config.toml
arch = "gmlp"
model = "self-supervised image encoder"
dataset = "photos with spoken descriptions (Open Images, Localized Narratives)"
train_examples = 203450
image_size = 48
crop_scale_min = 0.3
horizontal_flip = true
color_jitter = 0.6
method = "moco_v3"
norm = "layernorm"
mlp_ratio = 4
patch_size = [4, 4]
conv_stem = true
layers = 16
width = 192
projector_hidden = 512
projector_out = 256
projector_hidden_layers = 2
temperature = 0.1
target_momentum = 0.99
residual_init = "none"
optimizer = "soap"
beta2 = 0.95
learning_rate = 0.0017
beta1 = 0.95
shampoo_beta = 0.95
eps = 1e-08
precondition_frequency = 32
max_precond_dim = 1536
one_sided = false
adamw_lr_other_params = 0.0011
max_grad_norm = 0.5
ema_decay = 0.99
max_steps = 7300
batch_size = 64
epochs = 2.3
lr_schedule = "constant"
warmup_steps = 1460
weight_decay = 0.0
adamw_weight_decay_other_params = 0.05
Rows from block 5, named by matrix and row number. Rows with one number belong to one neuron. Each number is 50 + 15 x the weight over the matrix's rms, rounded and kept within 0 to 99. All counts start at 0.
# u: gMLP up (value half) (model.blocks.5.mixer.u.weight, 384x192), inputs 128-191
# v: gMLP up (gate half) (model.blocks.5.mixer.v.weight, 384x192), inputs 128-191
# out: gMLP down (model.blocks.5.mixer.out.weight, 192x384, transposed), outputs 128-191
u.342:39 59 45 56 67 56 55 23 55 57 57 43 48 65 31 48 31 48 80 35 52 53 31 42 50 46 70 74 50 51 61 28 42 84 22 93 51 48 46 42 39 56 56 76 24 45 48 59 77 44 52 46 43 55 49 57 36 58 49 40 38 67 27 40
v.342:48 19 42 32 66 34 36 44 37 44 53 41 28 75 53 55 49 63 60 70 55 55 28 32 45 78 35 90 68 53 56 63 39 35 52 71 10 26 44 44 42 50 70 84 62 59 55 52 65 46 38 30 54 81 69 56 42 74 46 41 61 61 61 27
out.342:71 77 54 56 52 62 33 49 50 63 41 38 70 53 66 42 72 40 49 86 49 60 44 48 53 40 48 42 50 47 45 66 43 58 41 66 37 57 90 37 55 53 20 28 52 74 51 63 46 48 57 75 45 25 42 38 36 54 18 29 60 51 55 59
u.343:52 48 41 65 56 62 32 62 52 37 53 30 37 54 34 91 40 52 51 37 57 40 44 53 49 71 36 40 55 55 36 61 46 30 42 49 53 72 42 38 45 35 72 53 38 75 66 49 47 29 36 64 39 55 54 65 64 39 54 33 51 53 40 50
v.343:27 45 61 40 52 12 41 36 79 62 57 53 59 39 52 43 66 41 43 59 62 51 34 56 44 53 49 48 79 59 59 52 54 53 06 49 73 52 52 53 54 73 57 33 31 61 40 40 46 41 39 33 72 66 55 46 58 71 49 51 28 62 39 33
out.343:42 33 47 81 38 51 41 19 68 43 72 55 39 82 39 26 55 50 58 55 63 87 52 34 38 65 70 74 58 49 70 58 36 57 21 69 36 31 41 49 62 42 30 83 48 71 36 34 39 24 32 43 34 59 62 63 29 66 20 97 66 18 71 64
u.344:57 47 39 60 47 68 70 44 22 38 38 37 66 49 55 44 75 49 40 41 22 64 65 68 29 57 51 27 15 31 53 53 55 31 44 41 30 45 67 29 54 28 55 50 70 53 47 56 35 68 21 47 21 38 51 45 50 65 46 79 61 54 70 40
v.344:39 51 63 30 20 60 36 71 36 74 43 50 45 52 41 61 85 48 55 53 61 36 76 38 64 60 52 63 42 64 50 60 60 70 62 57 67 24 41 42 39 75 46 66 38 70 40 29 73 51 77 42 46 58 44 41 50 22 50 69 44 52 67 21
out.344:39 55 55 47 55 57 58 44 48 59 79 68 45 37 47 42 44 38 53 57 82 29 57 28 45 30 62 48 59 45 64 48 55 66 38 59 42 63 57 81 43 24 68 79 68 46 71 98 63 48 48 53 59 50 27 36 43 34 47 49 41 59 75 42
u.345:25 75 48 72 47 43 62 59 54 20 41 41 39 35 72 68 82 42 12 57 78 39 50 58 67 52 74 45 66 38 20 62 79 40 49 36 60 50 55 33 46 57 65 49 37 58 12 50 42 64 54 50 21 80 51 40 52 43 46 58 69 75 48 60
v.345:87 21 92 28 41 38 80 53 65 44 49 47 21 64 56 49 65 55 52 76 37 64 45 35 48 42 39 30 67 37 43 84 57 68 44 88 64 73 57 59 83 18 27 53 51 51 17 50 48 42 37 61 67 55 53 44 60 68 63 71 55 61 71 28
out.345:47 26 36 42 35 50 23 55 57 76 36 38 54 58 37 55 37 55 40 45 28 47 43 47 50 88 20 78 22 52 50 29 30 48 41 72 57 85 30 40 15 47 36 62 53 26 61 22 53 60 64 24 23 42 42 42 40 87 39 53 55 53 49 51
u.346:37 48 83 49 43 41 87 64 60 48 81 47 37 49 24 50 42 65 36 44 56 76 67 80 55 71 38 57 26 61 44 63 56 80 54 42 11 54 44 59 23 37 47 51 44 52 41 35 44 53 65 64 52 63 48 39 41 68 48 44 40 48 48 65
v.346:65 31 68 52 39 46 54 39 59 69 45 92 43 64 46 36 66 69 59 46 47 32 48 23 35 45 69 20 43 59 47 34 43 34 37 56 60 28 53 51 60 61 52 51 54 58 25 51 71 63 40 58 34 62 25 48 31 49 35 39 63 78 62 42
out.346:50 52 35 36 39 68 29 63 58 70 41 48 75 36 48 63 73 50 67 42 31 39 28 43 21 62 66 57 77 67 54 46 75 23 31 45 62 68 60 49 53 45 56 36 62 63 49 75 53 50 52 47 63 45 70 53 64 33 42 62 59 30 54 60
u.347:53 39 30 20 49 60 60 74 52 30 71 72 60 56 56 42 49 48 55 45 25 34 58 65 67 38 57 49 39 46 45 36 51 59 55 89 65 62 54 54 53 59 91 44 59 41 70 45 46 38 39 38 46 58 23 53 61 58 59 57 60 32 39 53
v.347:43 57 31 73 43 46 48 75 39 46 55 63 74 47 48 65 30 39 33 38 61 41 55 78 46 33 57 48 45 10 22 50 60 42 53 59 57 25 78 35 56 64 89 50 45 46 35 53 67 30 34 39 35 77 74 38 68 64 36 59 56 37 71 42
out.347:58 67 64 48 42 64 63 24 37 70 33 37 47 52 57 35 56 48 39 67 84 57 49 59 31 36 52 40 26 46 38 58 27 53 41 18 55 20 67 62 35 55 34 71 51 53 39 43 48 77 45 50 65 50 62 41 48 25 45 45 27 50 43 50
u.348:35 55 52 48 62 51 20 77 54 38 44 53 39 38 50 41 23 56 69 44 48 78 65 86 97 39 34 70 46 78 57 48 41 51 49 55 44 39 54 51 44 38 53 45 30 38 52 25 51 68 32 31 69 50 57 59 58 44 38 52 22 36 41 60
v.348:48 52 76 83 49 54 73 61 50 45 42 49 43 54 82 25 53 58 51 40 29 27 66 61 41 49 44 70 76 48 31 59 55 40 40 28 53 35 37 46 35 53 55 51 72 51 32 47 46 36 55 56 44 48 63 48 43 45 56 29 51 45 37 62
out.348:44 53 37 55 52 18 37 35 64 78 62 42 47 42 55 66 42 56 25 58 40 36 18 41 55 20 38 54 38 50 43 65 34 56 72 39 53 43 67 46 85 64 40 54 59 24 67 62 35 25 61 46 31 45 47 32 61 33 77 50 48 51 44 41
u.349:60 28 47 46 57 48 57 75 94 37 55 43 45 52 55 60 34 59 44 77 31 65 61 67 43 40 64 51 49 48 52 64 47 48 74 50 61 61 44 47 64 43 52 70 89 58 92 77 30 49 32 71 60 84 69 53 54 72 51 61 51 18 67 28
v.349:34 52 61 51 76 27 48 64 66 41 15 54 32 16 55 57 41 49 43 30 23 53 43 37 37 21 22 66 61 45 66 62 38 34 49 77 46 44 56 99 52 33 70 30 53 59 36 57 73 27 72 68 57 69 65 73 71 27 60 43 41 43 56 58
out.349:49 53 64 66 48 39 43 60 33 45 55 48 35 69 62 58 70 56 31 55 48 52 53 49 51 40 38 33 57 36 36 54 50 55 71 47 45 42 34 64 53 39 55 48 40 61 49 42 71 50 37 34 38 36 54 52 57 29 37 66 62 36 48 63
u.350:34 80 36 68 60 65 36 52 36 27 67 45 60 35 37 40 80 20 59 48 49 43 42 54 29 32 40 39 61 48 86 61 75 79 52 42 27 53 56 78 48 56 25 44 59 21 31 27 57 44 30 87 48 48 52 52 41 51 40 32 44 53 66 37
v.350:73 42 37 63 15 67 38 59 46 44 48 60 38 52 69 58 44 50 70 07 39 55 51 65 74 39 54 68 39 56 30 53 59 81 51 29 54 27 51 49 72 52 86 64 25 22 47 46 48 68 28 59 30 62 85 58 60 69 46 51 44 64 67 45
out.350:73 14 59 43 55 34 50 35 52 58 49 33 45 55 77 34 40 77 41 31 26 20 25 30 56 73 44 77 12 74 51 55 47 49 53 46 54 45 57 24 83 55 44 20 33 60 60 36 27 27 69 37 49 51 55 59 44 72 38 64 43 56 51 58
u.351:11 44 48 12 49 38 37 20 46 43 59 90 31 40 54 73 66 60 07 39 40 41 43 51 66 61 56 44 46 30 65 63 64 49 42 62 22 55 52 24 60 61 42 57 70 54 42 53 34 55 40 64 61 66 36 68 55 83 69 16 68 65 48 40
v.351:35 63 56 34 44 12 39 40 51 11 32 53 55 57 59 46 42 73 53 35 57 47 50 43 47 28 26 30 48 75 82 39 51 35 42 48 65 48 48 65 90 55 49 62 61 32 27 65 47 61 74 49 60 43 41 61 50 57 25 58 42 56 80 67
out.351:68 55 77 84 55 80 42 48 52 52 30 27 61 55 67 37 60 58 70 33 52 19 51 60 16 58 48 67 51 57 36 51 55 32 36 64 65 57 53 67 63 47 44 57 33 03 40 65 34 62 40 39 46 71 40 26 64 55 68 63 54 51 54 25
u.352:68 50 62 24 38 47 54 52 37 52 49 43 61 53 34 55 47 57 35 63 53 57 36 35 70 39 54 42 57 10 52 38 70 29 54 72 29 33 12 62 41 71 46 57 49 39 76 46 32 67 57 55 68 46 29 55 71 41 75 45 66 43 73 57
v.352:72 58 47 70 46 60 52 49 29 44 54 41 64 49 53 49 52 64 49 45 72 64 39 64 49 57 65 52 43 28 67 45 82 47 57 61 58 25 65 20 30 32 37 23 45 56 70 50 56 55 19 57 49 30 40 55 71 72 56 66 63 26 62 41
out.352:51 40 60 26 65 52 75 27 41 38 46 51 63 35 71 37 36 65 70 66 41 64 32 40 57 56 33 34 51 66 39 55 50 67 18 54 41 46 74 47 31 36 53 60 60 38 67 57 40 43 40 48 39 45 68 41 27 66 49 73 62 67 32 39
u.353:48 60 76 58 69 30 83 34 50 10 40 49 60 73 48 37 36 48 57 73 62 60 44 27 68 34 51 53 52 36 68 52 58 70 40 61 60 38 29 46 42 64 49 43 66 42 48 60 79 59 32 61 36 46 46 43 21 66 37 57 53 50 55 52
v.353:42 84 57 64 41 62 36 44 62 70 41 63 43 56 68 46 50 28 62 60 33 69 50 48 36 49 10 46 78 38 34 57 31 43 42 67 13 53 72 46 55 20 62 47 52 49 40 22 58 47 56 57 56 64 10 33 13 55 63 43 56 64 33 46
out.353:64 60 42 29 53 42 17 37 68 61 40 48 46 39 36 59 39 42 28 36 47 73 33 48 25 60 49 66 47 31 37 65 41 41 34 63 22 73 29 25 34 44 67 74 22 75 79 59 37 30 64 61 43 37 61 59 29 26 46 27 67 53 75 45
u.354:44 52 27 54 81 54 28 57 27 41 58 62 84 41 41 58 35 35 44 57 16 61 85 36 30 52 19 53 03 43 41 31 38 39 19 45 25 75 77 35 48 52 54 79 50 64 45 47 39 56 31 73 51 58 54 25 62 62 56 28 70 75 46 93
v.354:79 55 43 48 76 33 30 45 74 13 47 60 59 62 62 38 49 63 47 66 07 35 41 48 40 29 67 65 58 70 28 39 45 55 40 73 38 33 59 58 56 54 29 61 52 52 51 65 48 41 69 32 55 40 64 09 29 78 46 35 55 51 47 71
out.354:31 43 40 40 48 26 54 40 74 26 52 84 43 23 26 57 67 40 49 26 35 54 39 57 69 33 70 59 64 45 69 63 40 69 45 63 38 54 56 67 42 42 69 33 42 50 27 58 50 19 64 52 77 58 26 59 58 65 51 65 49 43 38 65
u.355:54 37 62 57 47 54 54 59 65 52 60 53 67 48 40 45 59 49 47 55 49 52 40 60 31 34 55 50 53 67 33 24 56 41 33 57 63 71 50 00 58 76 43 38 57 21 45 59 67 23 65 59 50 36 58 56 61 47 40 53 36 68 42 66
v.355:34 48 43 43 30 56 44 62 61 78 48 59 71 51 42 73 47 50 78 31 60 37 34 24 45 21 62 29 51 46 42 23 46 34 23 71 65 83 60 26 77 31 44 38 83 33 55 59 58 64 40 85 46 34 53 39 40 50 36 38 39 48 52 46
out.355:60 62 39 47 75 44 70 58 61 38 44 53 46 27 41 48 64 52 72 90 43 26 51 46 46 58 41 57 66 62 96 22 56 42 46 47 19 59 56 50 50 45 58 27 49 74 60 52 46 64 29 17 50 50 63 59 47 57 65 42 59 53 51 73
u.356:37 22 59 83 59 61 60 45 66 55 11 63 46 75 47 36 16 63 35 47 60 50 68 45 50 42 17 67 55 32 64 40 28 62 61 67 47 55 61 94 59 60 34 67 46 58 61 45 52 30 32 85 50 62 43 48 38 56 24 04 35 36 31 57
v.356:61 67 41 25 62 76 40 24 45 43 76 37 24 73 55 47 75 55 44 37 33 47 59 22 60 30 33 27 43 32 74 57 61 24 59 48 31 37 37 67 38 46 29 49 67 61 53 39 42 32 57 64 44 41 21 42 61 49 64 68 65 52 55 58
out.356:64 38 70 27 64 53 56 55 83 50 58 28 21 37 37 83 45 59 77 60 39 47 36 58 30 29 69 53 30 42 41 71 57 54 48 44 65 61 31 37 74 40 18 60 61 69 31 60 62 51 84 42 48 36 48 57 58 58 35 26 46 50 72 49
u.357:36 61 53 12 36 39 18 51 57 45 42 51 44 60 54 50 31 51 47 44 42 76 30 39 69 49 52 53 33 80 40 18 31 32 28 55 28 41 50 60 31 38 58 17 41 49 43 42 30 34 27 53 29 55 71 71 57 68 69 33 56 56 45 43
v.357:41 43 38 41 32 34 70 37 26 35 49 33 64 47 59 45 47 39 80 51 44 63 52 43 64 62 42 56 35 36 42 33 09 38 72 35 84 31 40 61 49 53 33 33 28 80 34 43 60 44 80 62 66 53 59 45 49 41 45 54 61 42 35 46
out.357:78 29 56 50 31 35 50 34 37 51 37 61 56 53 47 31 57 42 51 45 55 56 66 48 46 55 61 66 40 30 62 63 75 56 57 49 47 59 53 37 54 66 23 62 50 42 65 32 75 41 52 64 68 66 68 50 52 48 48 47 53 24 48 47