Weights of a small self-supervised image encoder: batches of 64.
Rows from block 5, named by matrix and row number. Rows with one number belong to one neuron. Each number is 200 + 40 x the weight over its row's rms, rounded and kept within 0 to 999. All counts start at 0. After the name is the row's rms in percent of the matrix's.
# u: gMLP up (value half) (model.blocks.5.mixer.u.weight, 384x192), inputs 128-191
# v: gMLP up (gate half) (model.blocks.5.mixer.v.weight, 384x192), inputs 128-191
# out: gMLP down (model.blocks.5.mixer.out.weight, 192x384, transposed), outputs 128-191
u.48,106,230,219,221,149,196,229,172,238,252,140,242,226,251,250,219,190,182,203,110,188,168,127,215,223,153,175,157,234,156,232,161,256,186,171,178,149,160,181,149,174,213,221,229,180,154,267,217,155,233,185,188,233,177,298,212,177,145,209,198,199,195,171,204,189
v.48,096,169,118,243,212,202,252,93,247,233,262,213,161,235,226,261,228,218,254,213,190,225,174,169,254,139,187,205,238,255,255,163,150,159,158,154,216,197,209,208,214,186,211,186,190,235,249,276,170,196,157,183,174,166,200,180,114,208,206,179,200,151,254,311,240
out.48,106,164,125,200,218,211,190,149,196,165,264,221,259,138,180,237,179,220,153,220,180,268,273,121,249,203,252,236,215,218,158,199,222,194,231,240,182,276,202,294,187,157,169,214,211,206,180,166,211,165,165,237,195,207,193,176,153,211,202,153,206,155,176,218,156
u.49,098,61,226,193,169,185,130,230,195,192,220,181,149,146,118,249,170,198,213,132,225,183,217,210,228,303,262,192,210,130,151,173,147,199,187,256,191,175,207,226,278,221,263,210,214,111,203,155,207,190,253,244,186,81,170,216,176,178,216,220,197,228,200,187,193
v.49,106,208,243,123,209,234,229,226,236,222,248,232,217,153,178,209,217,183,213,168,229,183,110,159,240,172,223,203,217,240,232,186,152,198,183,202,150,213,246,153,229,165,254,49,204,243,179,217,193,170,175,172,232,243,170,281,189,158,142,269,214,261,213,203,175
out.49,104,155,125,242,190,189,205,260,188,216,194,247,185,181,181,177,152,167,193,184,227,158,159,279,159,255,144,262,212,142,245,155,177,171,191,188,214,230,207,205,196,218,162,157,207,185,59,183,211,180,235,131,307,217,159,98,181,168,220,151,267,239,200,196,179
u.50,101,201,215,231,136,197,208,167,240,211,181,148,250,225,175,237,149,144,149,233,186,186,220,236,216,138,185,241,193,269,223,172,158,123,222,163,222,306,255,147,225,232,194,228,178,254,229,182,149,218,259,166,202,171,164,242,214,230,162,160,221,221,243,209,226
v.50,099,132,235,238,311,193,189,166,143,191,174,205,240,155,239,195,209,228,181,190,198,199,212,206,155,203,183,235,191,244,156,144,253,213,245,263,156,267,238,195,222,242,158,229,257,199,238,137,244,208,199,173,142,206,236,169,171,188,228,198,125,279,73,259,199
out.50,108,214,209,119,223,205,253,181,247,177,197,189,125,234,150,193,195,231,249,206,148,186,233,240,171,169,86,190,226,253,243,193,204,216,179,125,171,207,247,238,226,168,214,219,147,199,182,167,243,193,121,199,115,255,170,101,246,227,193,230,165,188,199,139,211
u.51,108,224,225,154,195,120,241,171,133,173,174,147,171,251,189,207,211,193,144,141,196,199,237,210,196,186,159,230,220,204,122,185,204,140,105,174,241,183,145,159,171,178,118,218,261,214,164,237,148,189,191,273,186,135,231,187,275,276,199,270,233,227,128,227,151
v.51,085,251,169,187,195,233,213,156,216,197,211,237,206,273,161,185,208,215,252,183,291,230,112,244,260,286,178,228,289,202,197,179,245,192,251,194,196,171,162,232,210,157,227,273,189,191,210,190,304,246,154,205,194,203,240,221,224,244,204,220,173,219,200,188,161
out.51,105,273,147,204,170,226,225,171,171,146,187,201,257,186,171,212,184,263,213,142,176,192,184,140,226,177,318,195,100,230,227,202,160,255,228,241,232,237,163,259,232,229,218,206,167,224,158,191,250,190,195,148,150,204,214,241,177,226,219,190,163,200,221,153,140
u.52,091,168,234,192,215,142,187,189,232,145,151,190,321,204,159,281,210,158,208,204,205,125,244,196,181,204,154,226,228,218,166,210,194,151,195,192,178,235,182,223,193,211,178,246,151,190,208,234,175,249,207,245,236,201,287,163,153,175,245,152,264,225,195,178,171
v.52,083,219,242,206,283,187,200,107,105,187,206,146,221,202,245,211,158,230,239,183,198,169,207,192,195,172,240,161,201,252,222,220,172,168,126,192,179,206,245,296,312,203,171,274,174,181,162,207,183,142,150,109,159,176,244,174,127,189,248,201,183,212,206,155,135
out.52,095,222,168,247,164,237,265,156,263,221,196,206,178,184,274,193,174,200,204,170,269,221,174,201,193,268,234,225,143,227,138,106,156,253,197,169,195,186,242,227,170,257,208,147,167,171,203,231,174,204,242,182,178,103,145,248,212,175,212,228,153,226,200,235,229
u.53,090,174,266,121,235,149,184,190,228,168,206,178,219,227,232,163,242,218,225,188,188,193,268,192,179,248,215,241,207,176,220,175,136,170,184,198,217,181,258,219,231,153,186,197,264,192,228,128,285,232,225,191,224,204,193,156,176,190,235,241,187,261,220,224,243
v.53,110,244,165,204,181,217,115,235,206,189,224,182,202,249,193,241,217,225,196,205,248,199,151,208,231,131,206,143,271,257,229,218,239,154,168,178,219,232,212,154,215,194,89,208,243,235,230,235,137,194,240,226,127,277,174,192,145,175,168,217,129,179,191,214,168
out.53,097,180,158,160,229,257,215,212,211,281,270,271,209,182,195,153,308,220,186,148,221,201,142,248,275,211,108,217,228,264,207,180,256,159,185,207,233,167,177,247,234,232,182,221,160,242,242,198,175,207,218,192,209,192,231,187,193,206,175,235,215,233,185,217,205
u.54,092,154,203,219,152,196,296,182,241,123,297,200,242,230,230,193,217,160,245,201,221,194,272,204,195,244,244,168,293,220,151,154,235,218,100,238,212,184,210,219,199,171,242,209,158,209,131,147,200,217,222,175,175,199,150,221,210,187,175,130,289,165,247,252,188
v.54,102,248,173,255,187,216,204,228,243,148,232,178,177,222,189,160,195,160,134,155,212,244,95,204,181,236,191,198,213,172,241,253,297,181,188,162,171,209,179,198,194,146,184,172,226,154,182,239,199,192,210,183,173,216,126,205,185,156,229,271,215,155,195,211,265
out.54,099,188,185,156,269,208,198,175,202,261,185,202,192,208,171,209,243,189,167,146,126,213,168,167,243,237,188,176,273,103,245,233,205,242,169,173,183,241,251,209,190,239,231,203,164,173,169,224,238,165,226,277,172,198,275,136,241,195,182,248,180,244,141,193,235
u.55,089,186,189,188,190,146,187,199,195,218,148,189,168,214,228,206,199,218,223,139,225,297,254,231,224,198,204,164,146,155,160,191,277,165,185,220,115,177,216,216,192,201,161,152,175,218,182,197,258,240,204,165,184,195,238,197,158,203,114,228,298,235,192,140,142
v.55,084,233,138,194,175,260,196,230,218,183,197,203,223,222,160,194,124,193,203,137,156,174,284,222,179,194,208,140,223,207,184,284,170,267,157,212,227,133,202,265,219,226,251,169,200,189,211,191,239,183,140,203,139,177,288,230,150,165,258,266,255,100,264,107,121
out.55,099,171,230,192,185,183,201,249,196,183,209,107,256,183,238,181,194,172,213,221,129,211,181,176,243,251,214,137,133,177,191,245,144,169,250,184,247,201,199,149,148,230,177,235,161,226,161,184,197,168,138,251,178,166,152,199,279,148,169,196,157,165,178,190,189
u.56,098,181,217,232,224,201,182,168,168,228,166,177,208,222,252,207,192,171,186,162,208,258,143,159,244,205,218,223,216,188,226,170,189,228,247,159,251,269,196,226,115,184,217,168,243,153,164,200,195,140,184,234,142,240,144,212,138,164,163,195,196,211,167,259,216
v.56,102,279,175,205,215,198,252,179,233,121,193,126,237,187,211,210,209,234,267,143,209,145,234,186,226,201,221,191,136,216,158,234,197,169,239,163,180,290,271,263,187,214,206,162,158,187,203,208,200,119,169,206,198,153,232,223,243,208,209,146,119,137,193,223,209
out.56,094,270,144,202,194,164,191,187,260,172,237,187,181,270,179,187,197,228,168,204,197,232,263,222,144,218,251,193,228,155,317,181,203,250,210,158,234,111,159,240,198,183,155,160,265,219,200,177,232,254,159,213,255,184,187,197,174,199,232,204,232,219,224,214,234
u.57,115,193,159,188,121,212,157,181,206,193,207,251,157,197,187,197,209,155,200,255,193,295,220,187,120,251,124,254,163,252,210,196,152,181,203,215,212,205,180,223,201,211,240,201,180,244,192,188,233,253,249,231,219,157,245,185,202,178,181,232,241,181,132,214,242
v.57,099,218,250,196,211,230,167,146,108,239,191,285,277,254,185,156,190,161,179,171,211,187,146,157,229,260,209,193,238,164,148,163,208,228,168,142,155,177,199,191,202,171,177,287,236,210,244,285,190,251,231,218,219,208,119,239,249,203,292,249,119,178,243,197,143
out.57,099,206,220,148,243,273,210,203,186,189,170,186,263,197,237,213,256,273,234,213,216,163,146,177,264,181,214,217,231,209,215,214,255,184,142,154,220,102,138,137,191,217,232,193,277,188,216,203,207,214,72,226,256,207,158,224,202,121,186,181,195,211,173,216,214
u.58,115,212,166,272,215,195,255,178,224,230,190,204,177,237,283,211,230,216,150,142,228,207,216,150,224,218,143,177,216,259,156,199,267,213,278,219,204,166,211,264,238,183,116,210,279,177,189,171,219,210,177,207,206,160,173,180,222,208,219,243,173,177,219,148,137
v.58,103,262,177,197,221,211,253,131,224,158,157,185,129,206,258,189,246,232,182,221,211,173,180,190,228,241,115,160,149,109,181,184,303,196,154,207,192,143,187,145,180,251,219,173,194,194,198,199,189,201,172,212,224,129,206,223,170,208,248,159,173,174,180,200,156
out.58,114,173,162,233,201,176,218,207,230,252,196,180,158,184,186,237,260,258,192,271,215,245,195,172,167,187,208,198,212,180,125,211,198,191,160,210,220,206,229,259,187,184,243,258,238,201,196,200,284,184,255,180,179,188,222,160,114,298,250,223,235,206,193,228,201
u.59,094,171,226,236,245,184,173,178,101,139,181,142,166,174,197,233,166,159,178,211,212,165,177,260,194,241,280,222,251,198,211,244,198,223,243,216,209,225,193,231,205,136,223,246,226,186,117,238,162,204,202,202,173,164,261,242,221,226,291,221,233,257,198,151,230
v.59,111,233,219,257,173,154,264,260,233,221,211,185,184,208,244,225,177,159,100,266,221,224,239,189,251,177,160,193,212,186,194,147,159,187,322,138,186,255,212,233,238,205,123,224,246,166,255,195,230,223,168,218,152,191,213,165,213,256,260,171,186,174,204,160,187
out.59,098,193,232,115,188,201,161,301,233,208,254,139,114,244,132,184,245,213,212,194,178,223,234,144,147,215,174,227,193,213,158,158,220,216,206,194,188,240,217,171,162,203,169,238,194,187,147,218,295,167,279,246,196,178,230,122,238,201,195,184,217,217,156,138,149
u.60,095,213,174,186,157,172,172,214,181,220,201,281,231,184,216,203,179,190,166,208,189,179,161,168,227,207,140,231,251,145,214,163,255,245,183,148,225,195,141,198,118,265,168,184,143,208,167,199,221,123,196,165,226,207,150,173,219,221,196,231,239,194,253,155,250
v.60,087,193,190,231,190,216,232,219,215,270,241,191,198,248,179,237,182,121,212,196,239,225,105,240,250,200,195,240,252,227,208,245,175,226,273,157,253,139,249,236,176,149,156,215,263,229,259,263,212,228,132,207,222,227,235,156,175,242,235,211,177,247,175,146,285
out.60,102,248,219,145,257,210,166,226,276,218,251,132,160,212,128,149,196,197,274,199,219,178,234,203,266,195,204,133,220,115,202,273,195,173,174,138,191,213,190,202,138,198,156,208,235,189,156,254,257,227,247,213,166,140,224,177,235,153,121,176,227,257,193,221,241
u.61,101,117,138,232,176,273,265,229,194,207,197,230,178,147,99,169,216,252,191,173,227,119,264,141,250,198,248,225,248,152,220,190,235,173,166,141,156,200,205,243,185,202,207,184,187,284,231,277,225,162,232,197,183,258,168,267,239,158,215,214,226,219,213,233,210
v.61,094,132,160,201,146,218,173,297,160,119,202,175,189,141,187,168,232,246,200,234,224,87,237,202,196,202,207,154,182,287,227,268,260,157,195,163,160,188,194,213,194,211,228,112,204,198,218,164,166,262,199,189,172,231,221,280,145,220,290,217,199,182,198,207,134
out.61,097,158,243,153,284,187,169,155,209,76,226,224,227,279,211,196,165,126,102,189,193,238,194,212,103,214,127,195,249,151,195,204,196,183,215,157,141,227,173,236,146,194,212,180,242,213,202,173,135,223,118,220,98,204,246,170,145,211,153,253,195,140,165,177,261
u.62,101,247,234,221,198,143,221,201,307,214,189,185,214,222,162,171,262,223,205,136,247,113,168,205,211,300,203,238,330,282,140,144,185,153,178,210,201,166,156,210,253,196,170,184,230,235,189,170,220,203,212,215,178,257,209,181,232,136,180,230,146,195,238,208,173
v.62,103,239,270,152,215,154,307,230,166,178,223,215,203,156,166,187,191,195,177,207,206,212,158,215,200,269,226,222,192,258,245,221,180,227,242,194,176,191,169,226,187,226,188,212,174,182,136,187,149,172,210,91,177,198,201,214,139,183,194,197,273,117,178,176,188
out.62,096,182,206,267,231,141,160,190,205,204,239,144,261,224,176,210,162,232,115,181,228,230,156,214,171,228,190,259,156,181,181,256,128,230,293,192,196,194,248,252,218,258,204,177,252,226,172,219,218,218,159,267,186,242,147,293,124,178,196,201,135,193,148,199,204
u.63,104,218,182,184,231,247,205,225,147,200,251,221,185,229,252,255,155,120,161,213,201,193,192,225,214,179,231,183,210,157,189,254,231,199,204,213,205,232,147,217,242,202,294,135,105,212,188,309,199,134,208,170,184,200,234,223,161,170,240,249,169,210,190,212,146
v.63,102,222,223,187,248,139,156,204,147,207,205,142,114,195,169,205,229,181,220,209,242,183,225,163,242,113,250,170,128,225,184,277,216,212,137,244,189,189,178,163,243,166,158,211,226,209,246,215,128,197,202,212,176,200,200,196,134,198,222,265,199,248,195,282,153
out.63,098,207,238,232,213,203,136,234,256,187,193,177,172,229,173,145,184,168,220,152,178,201,133,124,183,163,225,183,189,187,206,153,188,198,235,206,261,149,164,227,212,211,164,140,205,211,196,215,122,184,228,188,161,203,206,284,262,191,120,179,203,251,227,178,211
u.64,107,211,201,185,169,172,207,196,203,157,125,214,183,120,180,228,234,217,212,254,259,266,175,263,208,176,171,202,200,91,226,164,188,224,284,233,196,159,219,139,241,220,218,139,187,155,174,147,308,184,274,220,214,203,159,190,217,171,255,154,193,223,210,218,263
v.64,107,155,195,239,218,211,163,193,172,219,272,206,207,240,189,186,147,252,186,207,163,250,158,146,218,182,200,151,211,219,143,115,245,155,132,203,228,221,143,169,218,223,173,169,216,272,181,250,267,196,216,180,181,220,171,211,186,247,142,165,167,267,205,231,243
out.64,094,185,171,226,178,215,297,203,194,180,223,221,238,271,228,254,169,216,171,179,114,157,209,151,167,186,233,198,138,255,154,216,216,136,158,149,281,160,242,207,236,211,163,229,162,276,228,170,119,145,238,171,239,173,164,244,226,221,148,183,225,191,268,84,204